Rows from block 3, named by matrix and row number. Rows with one number belong to one channel. Each number is 128 + 32 x the weight over the matrix's rms, rounded and kept within 0 to 255. All counts start at 0.
# convs0: expand 3x3 conv (model.blocks.3.convs.0.weight, 120x40x3x3), inputs 0-7, a 3x3 kernel for each
# convs1: project pointwise conv (model.blocks.3.convs.1.weight, 40x120x1x1, transposed), outputs 0-39
convs0.32 [151 116 127 178 186 190 138  99  93  68 118 110 108 112 139  83 211 104 187 185 183 159 172 138  96 112  89  54  95 101  78 154 121 110  77 124 151 228 111  97 141  76  45  86 116 140 152 117 106 107  96 105 116  88  89 161  89 111  91 115 142  74  88 138 103 110  83 137 140  78 106  89]
convs1.32 [101 120 192  67 149 110 129 164 151 146  48  73 161 129 100 146  98 150 120 107 252 166  90 118 125 116 219  78 130  90 115 133 125 140 170  71 134 128 144 117]
convs0.33 [ 98 152 127 144 115  96 163 126 153 130 142 107  86 240 130 141   0 154 127  70 140 118 170  85 115 152  87 211 131 143 241  86 201 132 199 184 185  84 128 127 160  76 112  98 107 132 122 120 129 122 136 169 100 145 132  96 113 129 103 144  94 135 140  68 146  81 144  31 138 103 155  25]
convs1.33 [121 145 141 151 120 166 193 113  81  99  39 121 170 191 160 115 143 149  86 115  48 158  97 190 211  78   0  91 135 123 171  32 127 146 251 114 166 152 177  96]
convs0.34 [150 129 137 130 135 142 139 128 133 119 125 135 126 138 131 116 120 107 152 142 140 143 141 121 133 146 117 138 126 124 136 122 135 152 112 140 152 126 125 149 115 124 142 118 116 155 133 137 142 121 130 146 132 148 133 125 138 132 151 167 138 150 144 118 124 110 144 131 120 125 118 121]
convs1.34 [130 123 138 127 126 138 122 115 121 137 132 125 129 130 130 133 130 130 119 139 133 129 138 129 121 122 128 124 117 130 128 127 133 129 124 133 125 117 125 138]
convs0.35 [138 131 134 132 139 149 148 156 142 121 138 123 118 128 124 118 127 125 139 130 114 159 150 130 155 130 109 102 107 140 112  99 113 123 112 119 136 137 137 151 153 142 153 150 133 162 140 110 146 136 116 150 142 135 121 127 136 138 144 127 138 135 115 126 109 106 140 132 114 131 117 124]
convs1.35 [125 125 127 125 129 131 137 131 128 122 135 117 129 129 120 130 121 119 126 132 126 127 126 130 131 123 129 124 132 123 128 128 127 123 134 131 137 120 142 135]
convs0.36 [131 135 130 138 131 127 119 120 119 127 122 134 133 137 128 114 116 122 137 150 128 124 152 122 133 140 112 105 121 117 115 136 133 111 126 121 147 118 126 123 107 122 119 105 128 131 118 134 126 125 139 135 131 135 129 123 132 120 139 133 151 144 131 133 115 108 145 135 131 141 130 128]
convs1.36 [133 131 130 128 126 132 130 118 120 128 131 127 130 132 128 129 132 124 128 129 130 128 131 122 124 128 132 117 131 124 135 130 127 129 133 120 131 121 126 124]
convs0.37 [144 149 128 127 100 113 126  99 135  66 113  86 118  88  87 127  72 127 168 100  88 124 116 198 103 169 120 222 109 203 164  95 189 114 142 178 160 116 147 118 135 196  71 179 132 119 117 138 128 136 152 144 149 152 127  89 112  95  86 137  96 161 152 146 146 152  92 116  85 139 137 157]
convs1.37 [ 92 165 145 171 137 182 129 153 114 139 174 126 140 161 146  95 128 135 140 142 102 114  88 130 151  79 152 157 146 163 138  63 159 134  44 135  91  69  91 127]
convs0.38 [125 118 122 111 134 141 105 111 149  87 215 200 184  49  50 147 148 129  76   4 111 122 200 115  72 168 112 214 143  69 175 155 143 180 195 157 155 127 122 127 135 183 111 124  97  99  99 103 132 143 114 116 111 107 194 214 117  82 122 109 101 111 129 156 190  90  91 149  74 142 106 107]
convs1.38 [117  52  90 178 123  89 119  82 162  40 118 161 255 110 106  82 114  83 157 124 111 174  99 149 106 151 167 130 118 169  86 146 165 150 149 153 107 136 135 104]
convs0.39 [162 161 142 121 134 156 124 104  80  70 145  76 113  28 165 154 255 110 129 203  85 144 193 219 125  35 108 160  88 141 131 155  82 118 184 137 107 162 149 192  63 122 150 131 137 129 142 109 192 139 125 106 115 141  93 168 204 130 105  56 168 131  87 131 129 134  87 167  68  81  56 158]
convs1.39 [102 135  81 157  90  92   0 114  33  75 201 145  45 141 181  99 255 141  98 198 187 182 189 185 192 205  53  93 127  76 147  48 103 211 192  97 104 126 190 118]
convs0.40 [136 142 142 120 134 129 129 128 143 119 120 126 104 107 107 131 133 138 131 102 129 150 147 140 143 124 137 100  93 113 107 102 124 128 129 135 157 153 149 127 123 117 143 132 124 130 122 147 126 126 131 138 129 127 136 145 158 123 137 153 135 138 142 137 136 129 143 145 144 140 132 127]
convs1.40 [135 110 123 133 118 109 127 120 135 111 131 137 120 125 141 124 141 130 120  93 122 135 149 129 126 118 134 137 135 142 130 123 130 131 131 139 133 132 126 126]
convs0.41 [153 140 142 106  90 142 125  76  95 111 180 148 108 140 162 164  70  86 126  79 112  72 103  98  91 167 181 114 106  60 105 127 110 155 148  79 113 101  76 107 146 118  95 168 197 122 129 136 135 132 138 153 147 144  94  96  76 148 146  72 113 146 143 129 149 136 130 184 165 124 211 132]
convs1.41 [ 86 157 123 142 125 107 178  63 142 110 132 138 153 119 113 155 119 174  80 179  48 135  58 115 124 143 117  97 101  79 128 190 196  70 132 172 108 159 100 135]
convs0.42 [145 123 130 153 151 152 161 141 146 142 139 121 135 126 136 123 133 136 138 124 130 135 123 122 145 121 128  95 121 119 113 132 128 124 135 128 159 140 136 141 122 114 144 140 136 108 104 126 111 112 130 120 108 123 132 155 145 129 151 140 118 135 119 138 132 142 141 145 151 133 133 136]
convs1.42 [124 118 127 122 141 124 119 124 136 124 137 141 132 131 123 131 123 113 126 125 128 122 130 127 126 118 131 127 139 124 126 127 124 134 133 126 133 125 129 127]
convs0.43 [166 119 109 145 123 152 151 127 117 138 153 208 180  83 113 126 130 126 120 113  76  74 116 182  76 141  76 115  56 117  79 108 105 183 193 103  54  70 113 107 121 163 158 167 132 129 144 119 106 105 116  99 107 135 121 125 118 111 140 130 171 176  78 167 104  98 122 104  77 145 123 140]
convs1.43 [133 131  95 141  46 144 107 115 143 218 107  48 141 106 226 155  85 111 158 136  94 173 186 136 118 150  98 123 171 162 136 156 102  96  78 196 125 106 117 123]
convs0.44 [ 78 105 163 104  57 106 148  87 115 127 173 140 185 197 174  54 164 130 127 141 134 166 133 125 159 153 110 126 201  96 134 149 141 157 197 129 205 163 105 150  90 120 184 171 201 118 149 134 133 122 110 115 122 113 131 109 100 134 102 113 123  91 104 139 162  94 126 144 103 109 166 126]
convs1.44 [108 112 115 128  98 131 178 134 125 118  90  95 163 109 135 131  54 107 146 134 133 117 107 131 121  96 155 180 114 169 107 145  90 100 166 117 190 146 138 137]
convs0.45 [127 135 137 143 135 130 120 127 122 141 132 143 148 139 124 135 127 125 121 139 115 119 126 125 119 131 118 125 123 105 117 123 117 128 123 118 144 151 142 134 124 121 146 126 133 125 108 119 122 118 114 114 131 117 155 135 131 153 143 139 155 145 142 137 130 138 139 146 131 137 137 137]
convs1.45 [118 122 128 145 131 136 117 124 122 128 123 132 131 137 119 124 127 121 128 121 127 118 129 120 123 140 134 132 116 125 158 141 134 123 129 109 127 136 128 128]
convs0.46 [151 132 141 150 140 127 130 124 127 133 138 139 145 166 155 137 140 138 136 134 107 133 149 124 142 129 131 100 122 135 130 144 150 117 121 130 129 121 130 131 116 114 125 121 133 125 120 134 128 130 124 129 136 128 103 120 115 120 125 123 122 129 113 135 138 130 150 145 142 139 139 134]
convs1.46 [132 128 126 117 125 137 115 130 129 130 129 123 124 127 126 129 128 127 133 134 127 129 129 127 131 125 129 118 127 127 122 130 132 131 132 132 132 135 129 131]
convs0.47 [114 119  78 132 110  67 116 134  78 110 103 146   3 255 128  42  45 144 122 158 132 122  60  92 164 133  65  95 125 129 183 192 144 183 126 196 151 129 115 214 137 130 125  75 119 120 107 123  98 116 134 108 130 123 123 113 116 148 134 149 133 133 146 110  39  65 134 159 139 136 175 154]
convs1.47 [141 171  81 165 132 146 176 143  95  86 113 179  35 115  75  76 136 165 148  50  68 137 202 143 146 148 114 125 103  62  73 212 170 138 131 159 129 117 164 145]
convs0.48 [147 159 152 156 165 165  67  75 108  98  94 191  55 125 116 151  94 175 110 108 173 115  82 131 143  96 125 156 103 122 170 130 124  99 108 170 178 149 151 140  58 116 169 115 134 119 169 146 143 153 105 106 121 115 134 168 139 120 132  99  90 143  91 173 116 197 144 120 121 115 116 131]
convs1.48 [142 164  93 129 124 145 129 147 119 152 138 133 175 112 145 112 157 119 157 120 120 167 139 117 117  72 126 127 148 145  96 167 124  92  88  94 125 100 115 139]
convs0.49 [124 126 122  84 115 124 101 144 132 139  88 136 106 117  66 180 143 103  75  47 164 105 161 144 199 181 162  83 123 189 107 128 184  95 124 125  53  95 139 127 151 139 139  94 104 102 116 119 114 155 127 113 133 124  93 165 112 126 189 140 134 131  94 162 110 113 151 116 139 130 145 128]
convs1.49 [138 138 112 108 116 123 114 105 111 176 187  95 128 176 220 130  86 117 183 150 135 105 139 151 109 158  89 129 147 150 173  74 100  91  49 119  96 147  93 188]
convs0.50 [120 112 119 127 127 129 119 122 118 126 139 127 122 128 139 137 119 133 152 145 144 148 136 132 130 118 120 122 122 106 150 141 128 138 144 124 136 143 148 132 137 142 127 120 137 130 121 121 125 134 129 140 130 130 130 161 144 121 148 140 105 126 106 134 121 129 124 129 127 124 137 136]
convs1.50 [134 123 113 125 122 143 137 119 133 121 123 131 123 135 119 136 130 133 120 133 125 133 132 129 113 138 127 151 127 133 127 114 125 114 122 128 139 126 147 133]
convs0.51 [122 142 135 149 141 115 165 192 157  87 158 127 135 107 154 147 254  79 140 124 115 111 194  85 137 115 100 122  52 127 108  37  79  64  61 145 120 161 123 169 107 134 127 117 147 111 129 116 127  90  91 121 104 118 133  85 124 133  96 157 113  64 138  81 103  91 113 168  71 158 103 121]
convs1.51 [ 92 131 140  53 154  97 131 150 144  76 111 166 106 142 122 119 139 134 103 173 194 120 153  99 137 168 128 152  68 112 152  50 121 114 159 105 171 112 148 137]
convs0.52 [ 82 150 110 201 180 130 125  86  92 120 138 188  26  89 157 255  98  59 130 164 121 240 149 106  30 102 128 125 119 139 110 248 188  99  59  83 155 154 118 103  77  91  68  34 133 167 169 178 134 135 128 152 152 150 152 167 111 128 128 103  80 124 114 129  94  91  96 146 125 131 162 115]
convs1.52 [121 110 122 116 157 177 137 151 153 179 111  59 162 114 129 143 107 147 127 118 122 101  63 174 121 137  75 165 142 151 111 184 115 113 101 193 107 131 114 143]
convs0.53 [119 119 114 131 140 126 143 133 134 131 126 123 122 126 115 121 116 118 132 129 129 126 130 130 128 123 136 133 126 128 125 118 115 120 114 136 125 133 136 132 138 145 123 124 137 135 120 135 131 124 130 121 129 120 129 117 135 133 130 137 135 134 130 120 123 116 136 141 133 131 142 144]
convs1.53 [122 130 128 134 121 140 117 120 123 132 120 126 131 137 127 125 140 142 133 127 124 132 129 130 138 105 129 130 131 115 134 126 126 124 138 116 119 136 118 141]
convs0.54 [162 107  89 172 110  56 185 143  74 147  91 109 126 222 166 159 130 110 133 116 113 204  69  86 155 140 123 176 152 125 138 127 134 120  94 140 151 131 159 107 105 208  58  91 241 147 129 118 137 125 109 132 153 119 153 127 138 154 141 156 115 120 128  94 113 111  93 102  60 133 118  58]
convs1.54 [153 128 150 125 111 132 122  89 189 201 150  79 161 100 111 106  59 159 130 134  89 126  75  99 132 112 135 163 133 196 124 160 114 130 121 114  99 199 161 102]
convs0.55 [136 111  91 122 105 124 129 133 132 150  57  93 108 173 189  80 116 126 176  73 134  95  22 100 167 111 189 139  65 164 139 153 230 114 170 159 106 127 118 107 147 139 116 124 126 116 118 113 116 116  93 130 130 127  82 108  81  75 108 150  70 121 134 110  83 177 143 140 167 100 116 102]
convs1.55 [154 133 129 131 156 172 233 110 151  90 139  90 173 151 130  82  16 151 134 142 130 146  40 150 152  80 154 118 157 148 131 130 122  87 155 128 115 118 156 126]
convs0.56 [132 120 132 127 134 133 138 135 141 121 126 119 136 140 141 150 134 137 142 128 124 132 136 125 137 117 124 115 106 118 141 128 133 136 140 153 121 115 125 130 122 127 119 108 111 113 107 118 113 114 121 114 113 125 118 124 125 125 124 136 122 109 109 141 134 123 148 147 130 148 141 144]
convs1.56 [130 122 127 129 129 130 132 120 124 125 125 131 131 131 124 133 127 132 125 126 132 127 135 124 127 123 127 139 131 134 119 120 125 128 132 134 130 127 134 117]
convs0.57 [143 133  92 155 130 133 154 143 129  69 238  44  82 135 105 172 105  74 157 188  52 135 129 119 107 100 147 118 109 135 128  91 129 124  65 120 134 113 135  97  89  88  91 108 148 136 110 109 130 102 126 130 125 110 142 130 182 206 117 185 168 108 142  77  62  69  92  87 122 110 118 116]
convs1.57 [115 136 128  98 120  80 105 169 161  84 143  60 159 118 112 172  89 181 133 134 143 184  99 120 148 105  70 123 179 145 156 181 151 118 114 114  64 167 134 118]
convs0.58 [128 172 136  76 200 110  99  96  87  92  66 134  90 176 154 210 253 183 122  90 149 135 109 105 123  60 129 174 185 146 141 118 145 138 144 146 134 163 111 145  64  94  85 159  90 116 105 111 131 136 126 116 143 119  77 120 127 101 118 170 115 134 151 103 143  75 109  97  94 116 112 142]
convs1.58 [123 133  97 139  80 140  80 141 159  70 205 164 120 130  66 168 156 133 118 145 164  57 159 104  86 132  83  91 138 130 151 165 188 154 187 139 148 207  45  70]
convs0.59 [144 138 131 125 128 131 129 131 125 118 134 132 136 114 116 150 133 130 141 154 145 133 154 131 124 126 129  92  96 115 121 116 120 132 149 150 131 140 155 125 124 130 129 124 147 106 118 124 125 129 120 127 130 136 111 118 102 128 130 114 139 145 130 146 124 118 146 137 116 140 128 124]
convs1.59 [130 125 120 128 135 134 113 102 132 116 136 133 129 139 125 135 127 148 116 134 134 126 120 116 126 140 117 126 133 129 125 130 109 127 124 134 147 145 140 132]
convs0.60 [127 114 122 145 130 122 120 113 119 134 133 134 114 131 133 131 123 125 105 112 130 123 124 126 126 120 135 131 132 123 134 123 129 111 119 123 125 129 113 123 120 119 127 108 130 151 128 141 129 110 121 135 127 137 120 128 136 122 136 145 123 131 135 131 124 125 141 151 139 143 137 141]
convs1.60 [109 121 135 130 134 118 120 120 126 143 138 125 134 138 114 123 123 127 122 140 118 134 132 125 123 129 126 142 114 126 136 128 120 131 125 128 134 113 125 133]
convs0.61 [149 144 142 136 134 132 134 125 133 136 128 125 106 141 126 133 118 138 149 139 128 141 136 128 126 112 120 126 124 124 124 136 146 141 135 143 134 131 129 129 115 112 139 106 126 127 123 105 112 116 106 127 125 113 115 120 129 121 121 133 116 120 108 154 141 149 142 158 139 139 139 133]
convs1.61 [121 128 131 124 123 120 140 134 118 126 122 124 127 138 134 137 123 125 131 133 113 123 129 121 130 130 128 107 131 127 121 123 132 131 133 139 139 123 139 131]
convs0.62 [148 141 145 155 133 146 141 131 139 119 119 136 114 141 144 136 130 126 132 127 126 146 158 150 130 123 139 118 102 136 134 118 130 120 125 133 133 133 122 120 139 126 121 112 130 136 117 130 124 120 134 127 136 132 115 120 113 135 150 154 114 118 124 141 135 144 143 146 128 128 116 129]
convs1.62 [118 129 123 130 125 137 120 122 131 131 132 125 132 130 123 134 131 128 123 138 133 111 132 132 126 125 132 137 121 136 123 116 126 124 131 134 134 124 133 132]
convs0.63 [148 118 139 157 118 150  60 101  92  41 125 103  72  86  89 142  95 189 107 102 119 110 136 250 135 134 152 108  84  73  76 116  53  78 125 175  64 125 132  67 151 153 118 137 157 122 135 142 111 105 119 105  91 109  88 105 120 110 153 185 129 146 184  62  52 110 128 156 142 158 118 167]
convs1.63 [ 94 103  94 165 147 131 139  86 141 137 189 143 138 109 154 147 166  87  97 117 120 158 133 117 150 150 165 172 110  83  73 122 181 163  36 143  98 159  92 105]
convs0.64 [113 108 119 114 140 140 132 128 132 128 125 111 112 137 143 145 141 134 139 135 133 131 136 133 137 125 125  89 121 142 106 123 136 131 157 150 136 137 131 129 117 114 133 112 116 128 117 123 109 113 122 109 116 120 100 110 106 105 119 114 112 123 130 126 132 126 138 146 135 147 139 137]
convs1.64 [140 120 125 134 138 133 126 135 110 131 124 133 122 127 123 135 134 136 119 128 141 130 129 118 131 112 133 126 139 127 124 119 128 136 123 135 118 133 141 118]
convs0.65 [155 124 149 148 122 137 176 171 148 121  72  60  91 135 181 183  26 118 125  65 111 129  54  97 104 114 102 144 191 184 142 134 185 100 108 134  99 110 133 134 184 173 120 158 115 142 150 155 143 140 135 114 134 168 109 133 139  91 150 146  88 138 152  98 123 174  87  46 119 123  96 142]
convs1.65 [136 145 136  99 114 145  98 177 146 175 111 114  84 122 145 169 160  64 164 140 145 148  58 202  97 123 194 125 109 150 124 155  70  98 122 110  96 122  86 103]
convs0.66 [ 93 108 142  98 114 128 133 130 118 132 114 226 157 125 186  85 225 117 111 206 156  98 203 135 206 130  68 140 156 126 138 139  23 229 177  90 170 109  63 123  84  89 121  86 130 137 130 142 150 150 167 131 117 125 164 115 101 118 123  73 120 144 131 124 168 123 153 140  83 179 102 107]
convs1.66 [133  84 114 165 161 163 153 137  47 103 101 151  71 130 167 137  64 182  86  88 192 141 154  69 177 149  74 163 100 143  90 135 111 148  77 166  97 180 165 190]
convs0.67 [173 131 144 123 147 162 140  92  87 188  99 158 141  99 134  91 131 136 173 128 110 102 143 135 141 132  78 203 125 169 155  80 173  98 120  45 183 147 130 123 133 105 102 171 135 130 128 128 111 132 133 114 112 113 154 114  94 184  94  93 112 130  88  95 119  77 188 138 129 119 122 122]
convs1.67 [106 127 158  86 108 117  76  68 116 141 121  98 158  97 183 203 113 140 118 109 167 131 143 124 130 149 115 125 156 163 115 175 118  97 147 111 134 151 126 110]
convs0.68 [138 127 126 128 124 121 140 132 126 114 131 120 104 121 125 128 130 127 108 121 120 126 138 134 104 118 121 126 139 137 142 136 149 129 126 129 144 150 141 132 121 123 128  99 132 147 121 126 127 121 124 132 132 132 114 114 120 125 113 114 124 126 109 119 121 126 133 145 131 123 141 124]
convs1.68 [130 123 126 134 120 119 120 133 113 128 133 117 131 127 123 121 128 131 134 129 137 126 139 128 117 113 140 145 119 118 137 135 136 134 137 129 124 132 117 141]
convs0.69 [122  98  62 111 163 138  48 120  83 127 141  69 235 163 236 119 103 132 148 116 200 148  92 125 123  93  61 119 235 111 186 117 139 144 101  92  96  78 141 187  61  30 138  87  44 120 134 128 119 110 108 109 109 123 199  97 126 129 147  57 156 129  88 155 176 225 108 110 124  96  78 146]
convs1.69 [134 114 115  97 101 143 126 182 116 111 102  87 204 109 183 146 142 109 130  87 155 209 169 150 117 104 111 126  91 142 109 149 163 130 108  77 135 125 106 102]
convs0.70 [130 107 166 125 149 168 139 116 137 198  85  58 108 153 228 187 230  89  33 149  73  99 146 116 128 105 116 139 101  80  68 109  90 103 144  86 116 135 128 119 112 157 168 163 177 155 164 150 171 153 159 157 182 179  81  67  87 130 129 158 118 143 147 122 133 151 132 126  83 122 104 133]
convs1.70 [131 215 168 122  95 191 161 124  64 154 140 121  98  49  83 143 126 141 111 157 160 167 125 113  84 165 111 157 111 139 126 193  77  80 137  79 153  46 155 127]
convs0.71 [142 121 132 123 109 121 129 125 126 130 145 142 125 130 124 128 132 132 125 120 117 131 136 125 136 128 121 118 108 114 125 129 119 127 126 134 130 122 126 133 131 128 136 123 134 133 126 130 133 123 130 141 132 141 123 129 127 129 140 129 135 124 121 130 131 134 148 147 144 141 137 145]
convs1.71 [131 121 131 131 119 135 125 114 131 124 128 119 133 131 124 130 124 132 118 136 130 122 134 124 131 130 129 129 131 131 126 127 123 129 127 131 143 125 130 134]
convs0.72 [ 98  98 133 108 141 165 142 122 133 156 163 195 117 244 100 163 121 158  97 109 102 139  87 142 140 143 168 136 102  63 167 120 100 150 147 103 154  81 139 212 110 126 159 157  72 122 112 137 123 118 125 108 121 140  95 131 103 164 172 125 111 158 149 148 145 114 146 144 167  91  90 143]
convs1.72 [135 119  99 114  95 170 124 136 173 164 152 164 135 129 128 158  52 108 164 104  54 112  69 216 157  51 105 174 172  95 119 221 132 114 115 131 149  57 106 129]
convs0.73 [136 129 168  93 154  88 139 144 196 122 131  80  26 191 132  73  41  72 159 167  61 163 109 126  91  86 191 127 234 155 104 139 115 207  85 120 109 157 127 178 119 195 109 133  71 134 112 143 150 138 156 108 161 124 134 149 124 175  96 105 128  77 110 181 117 156  86 130 118 126 121 177]
convs1.73 [ 66  83 126  67  55 105 101 177  82  97  23 140  66 208 177 205 239 166  88 140  35 139 152 220 208 104  57 186 153 177  96 122 142  88 163  78 119 130 172 169]
convs0.74 [132 118 129 135 131 126 135 124 115 132 130 119 141 132 117 118 136 129 140 138 135 125 152 142 139 113 146 119 121 127 106 138 125 139 157 157 154 122 133 141 129 127 130 122 122 129 117 114 139 125 131 146 145 133 108 116 141 129 146 139 131 127 110 127 125 137 154 146 152 139 128 128]
convs1.74 [124 120 124 127 123 130 136 133 126 127 133 123 125 131 127 129 131 120 120 127 129 123 125 129 131 126 126 129 126 125 136 132 122 127 137 123 128 139 135 130]
convs0.75 [148 144 146 139 141 141 152 160 155 144 143 150 144 149 142 141 145 126 154 153 143 135 147 125 132 138 128 102 111 128 107 133 131 135 131 149 142 137 136 134 119 110 126 109 111 124 114 118 136 131 119 150 151 143 125 124 135 130 130 141 134 128 127 145 126 122 148 140 144 146 142 140]
convs1.75 [128 113 133 132 124 143 126 118 129 129 114 122 127 124 123 121 123 122 127 133 135 126 144 124 126 123 127 127 132 126 125 141 137 132 125 135 127 124 131 124]
convs0.76 [127 112 116 148 143 123 140 135 150 140 151 139 117 125 144 147 123 142 135 146 152 136 143 129 130 113 121 125 103  98 144 128 111 128 130 149 150 112 126 140 121 128 127 101 126 137 144 135 142 139 146 146 131 134 144 135 122 146 135 108 119 134 114 133 134 135 149 134 134 133 136 124]
convs1.76 [128 128 135 136 128 133 129 121 127 126 122 142 133 128 125 135 116 129 125 122 127 126 124 118 132 121 125 123 130 134 117 120 130 131 121 151 121 118 135 136]
convs0.77 [131 149 110 123 127 137 112 102  85 100 156  45 116   0 185 163 255  48 124 123 195  50 138 101 141  88 111 145 144 146  73 173 186 109 171 117 140 110 138 125 130 108 142 130 147 107 123 114 132 110 109 127  95 109  94 101 161 136 192 110 112 189 132 107 138  88 134  63  92 131 122 129]
convs1.77 [148  20 125 125 110 107 211 121 141 162 192  96 190 142 133  89  76 125  85 176 235  70 130  46  89 136  96  84 148 109 190  42  76 153 255  77 125 185 125  82]
convs0.78 [148 119 165 142 161 166 164 147 137 152 158 147 233  76 156 163 199  93  97 105 123  82 177  62 148 121  27 143  82 136  72 135 172  26 180  89 106 209 123  77 176 132 107 107 169 107 146 110 147 130 117 144 103 109  95 121 152  86 167 151  92  95 139  97  90 124 150 138 106 109 155 127]
convs1.78 [157  91 193  87 150 100 134 120 155 121   0 120 131 138  51  70 154  75 107 222 121 130 169 113 162 120 191  51 182 216 119  82 105 110 162  71 130 220 143 175]
convs0.79 [ 61  83 235 126 143 100 125 150 133 118  86 162 168 215  59 134 115 183 172 176 104  92  92  71  81 133  81  42 149 110 138 111 109 156 176  84 204 144  75 170  84 108 131  93 124 161 130 129 154 110 138 139 145 129 136  97 143 136  61 116 121  95 157 150 154 150  81 115 133 117 137 152]
convs1.79 [173  72 157 160 150 107 165 154  70 136 136 146 126 108 155 112 120 130 116  76 152 176 145 104 110 150  87 130 156  43  84 101 160  58 105 149 182 107 190 154]
convs0.80 [120 107 108 120 126 128 127 135 128 133 124 132 130 136 119 131 117 130 167 152 147 139 146 138 129 124 137 105 106 100 125 125 109 126 135 132 119 112 128 122 102 120 125 108 141 135 133 125 124 123 110 134 122 116 121 134 125 122 136 140 113 130 126 125 107 113 136 128 129 134 130 130]
convs1.80 [130 133 119 134 110 133 124 125 145 116 120 128 136 123 129 124 117 149 124 148 137 140 131 128 115 133 116 132 127 117 118 129 108 130 127 142 137 131 114 150]
convs0.81 [134 135 128 123 125 115 142 142 140 118 131 135 133 127 134 129 122 143 122 139 134 140 148 130 126 139 115 115 127 104 129 135 111 144 151 122 135 138 132 141 143 126 122 114 109 118 111 134 113 129 123 131 126 140 144 128 103 158 135 127 154 143 134 126 128 127 144 139 149 142 135 138]
convs1.81 [131 127 138 124 128 126 123 123 120 117 131 133 138 131 132 121 129 128 133 126 121 137 130 120 133 119 129 134 136 126 123 122 132 131 123 121 127 127 134 129]
convs0.82 [181 171 170 114 176 183 102 128 165 125 154 145  82  76  13  95  58 157 155 205 118 180 162 214 131 151 185 101  94 238 103 122 186 162  98 194 120  79 111 127 154 164 151 151 170 141 117 120 149 139 129 120 115 125  74  99 127 129  90 106 127  79 118 120 109 166  88 126 167  80  97 122]
convs1.82 [ 52 217  28 128 113 123 170 139  95 170 152 110 107 127 170 129 184 119 126 145 142 152 132 128 135 127 146 123  90 122 108 156  92 164 116 163  64  86 118 160]
convs0.83 [151 119 120  85  68 115  55  60 102 146 197 110 147 100 159 113  99 154 115 116  97  73  90  89 103 121 112 158 106 165 148 187 136 125 158 160  39 124 104 115 147  94 121 186 152 140 147 134 124 123 110 105  98 119 148 112 138 119 149 141 115 139 143 131 163 173  75 103  83  72  70  82]
convs1.83 [104 118  97 147 116 128 143 154 173 127 104  88 223  93 125  37 102 146 130  62 120 215 170  77  72  89 118 143 127 103 112 157 145 160 144 163 186 100 147 147]
convs0.84 [ 89  99 120  75 137 110 162 186 198 108 134 178 164 168 182 194 166 167 109  96  93  12  44  78 181 112 156 137 172 134  99 135 146  89  95 118 130 180 155  89 105 125 112  50  63 101 125 135  97 134 138 109 118 133 134 183 150 111 152 137 128 151 139 147 160 157 183 130 178 145 159 159]
convs1.84 [137  54 200 147 155 100  81 125 161 130 180 110 116 146 135 148  74 128 119 166  74 111  89 144 156 148 124  86  65 200 175  88 146 134  88  65 197 158 143 131]
convs0.85 [169 130 137 140  83  97 129 146 123 224 104 156 139 150  58 110 137  82  64 109  86 157 143 152 129 126 114 163 113  89 195 141 120 157  99 106  88 135 146  49 131 126  72 150 144  97 126 118 112 134 133 126 137 152 108  82  79 129 143 120 120 140 112 177 137 104 158 117 138 202 113 109]
convs1.85 [115 101  55 103 147 146 139 154 165 147 162 179 147 130 106  56  96 131 123  87  71  97 100 158  89 157 138 171 116 147  93 155 182 118 198 169 118 107 104  87]
convs0.86 [109 108 121 130 161 177 116 132 147 161   0  60  84  41  73 180  97  83 139 165 190 161 165 154  55 181 136 179 127 105  77 125 146 107 140 139 162 212 155 164 194 129 132 141  79 110 128 116 124 122 139 141 134 141 149 163  95 126 143  68 122 130 131 105 179 132 139 133 122 171 148 113]
convs1.86 [130 175 108  70 130 129  94 132  88 185  81 102 156 133 192 129  70  84 147 129 161 129 144 127 156  45 174 161 135 107 113 184 182 107 125 113  87 174 177  57]
convs0.87 [122 130 140 134 138 142 130 133 134 127 126 123 137 137 107 142 127 126 140 144 140 127 139 125 128 128 122 123 129 117 127 138 130 122 125 131 142 139 133 126 130 123 119 123 125 112 120 123 115 120 128 120 126 122 137 147 132 128 127 121 139 127 123 125 129 120 141 141 137 142 145 145]
convs1.87 [126 128 125 131 133 128 123 112 128 130 126 133 131 124 129 125 124 135 128 123 130 133 132 126 132 125 128 126 133 130 118 136 127 129 128 128 123 125 127 127]
convs0.88 [129 151  88  97  86 164 130 148 187 129 127 114 206   0 255 116 111 122 144 147 141 114 159  71 134  73 200 154  86 146  67  91 153  92 129 158  88  51 142  43 140 139 114 142 153 118 134 115 134 130 128 151 113 131 122  75 161 114  77 187 120 133 160 110 114 141 134  80 196 119 142 155]
convs1.88 [127  50 147 133 114 104 168  92 122 253   0 187  74 125  45 179 130 124 103 116  95 103 118 105 133 117 167 136 255 112 133  55 132 136 175 148 157 141 122 130]
convs0.89 [169 131 103 124 120 162 125 151  98 175 101  89 112  92 145 125  41 255  97 133 171 142 118 107  90  90 155 129 122 136  59 167  82  86  47 144  96 177 162 145  96 103 119 127 113 157 164 178 164 150 157 165 154 161 140 122 115 119  87 144 129 134  86 141 129 146  67 157 163 122  86 150]
convs1.89 [119 109 176  61 133 145  47 150 125 195 118 163  91 133 129 136 219 107 151  93 164 143  57 168 141  64   0 255 149  53 116 160  44  94 199 109 179 192  68 207]
convs0.90 [111 110 116 137 135 135 122 126 144 126 114 138 133 131 121 147 110 115 128 132 118 139 127 116 124 129 134 119 125 106 123 131 144 114 128 140 117 132 129 144 158 150 139 120 100 139 118 134 126 110 126 129 128 143 134 135 140 149 153 131 131 148 111 135 128 129 129 145 142 157 142 135]
convs1.90 [135 130 126 121 146 149 118 137 128 124 136 117 123 121 127 123 137 137 127 117 103 125 139 131 129 141 125 147 120 125 117 131 112 130 136 142 102 140 126 126]
convs0.91 [ 85 143 132 118 101  77  97 114 137 150 101 156 165 255   0 159 107 231 108 125  82  83  63 221 109 155  91 109 208  64 137 120  59  66  60 143 101 102 130 131  96 107 124 167 123 108  89 166  99 156 154 113 148 122 121 109  52 123  91  85 121 121 101  64  85 125  34 120 115 102 115 107]
convs1.91 [117 117 140 123 137  65 102  93  97 206  46 255  72 134  53 100 123 114 123 148 108 135 145  26 116 129 173 173 221 124 111 149  46 179 202 160 107 143 166  98]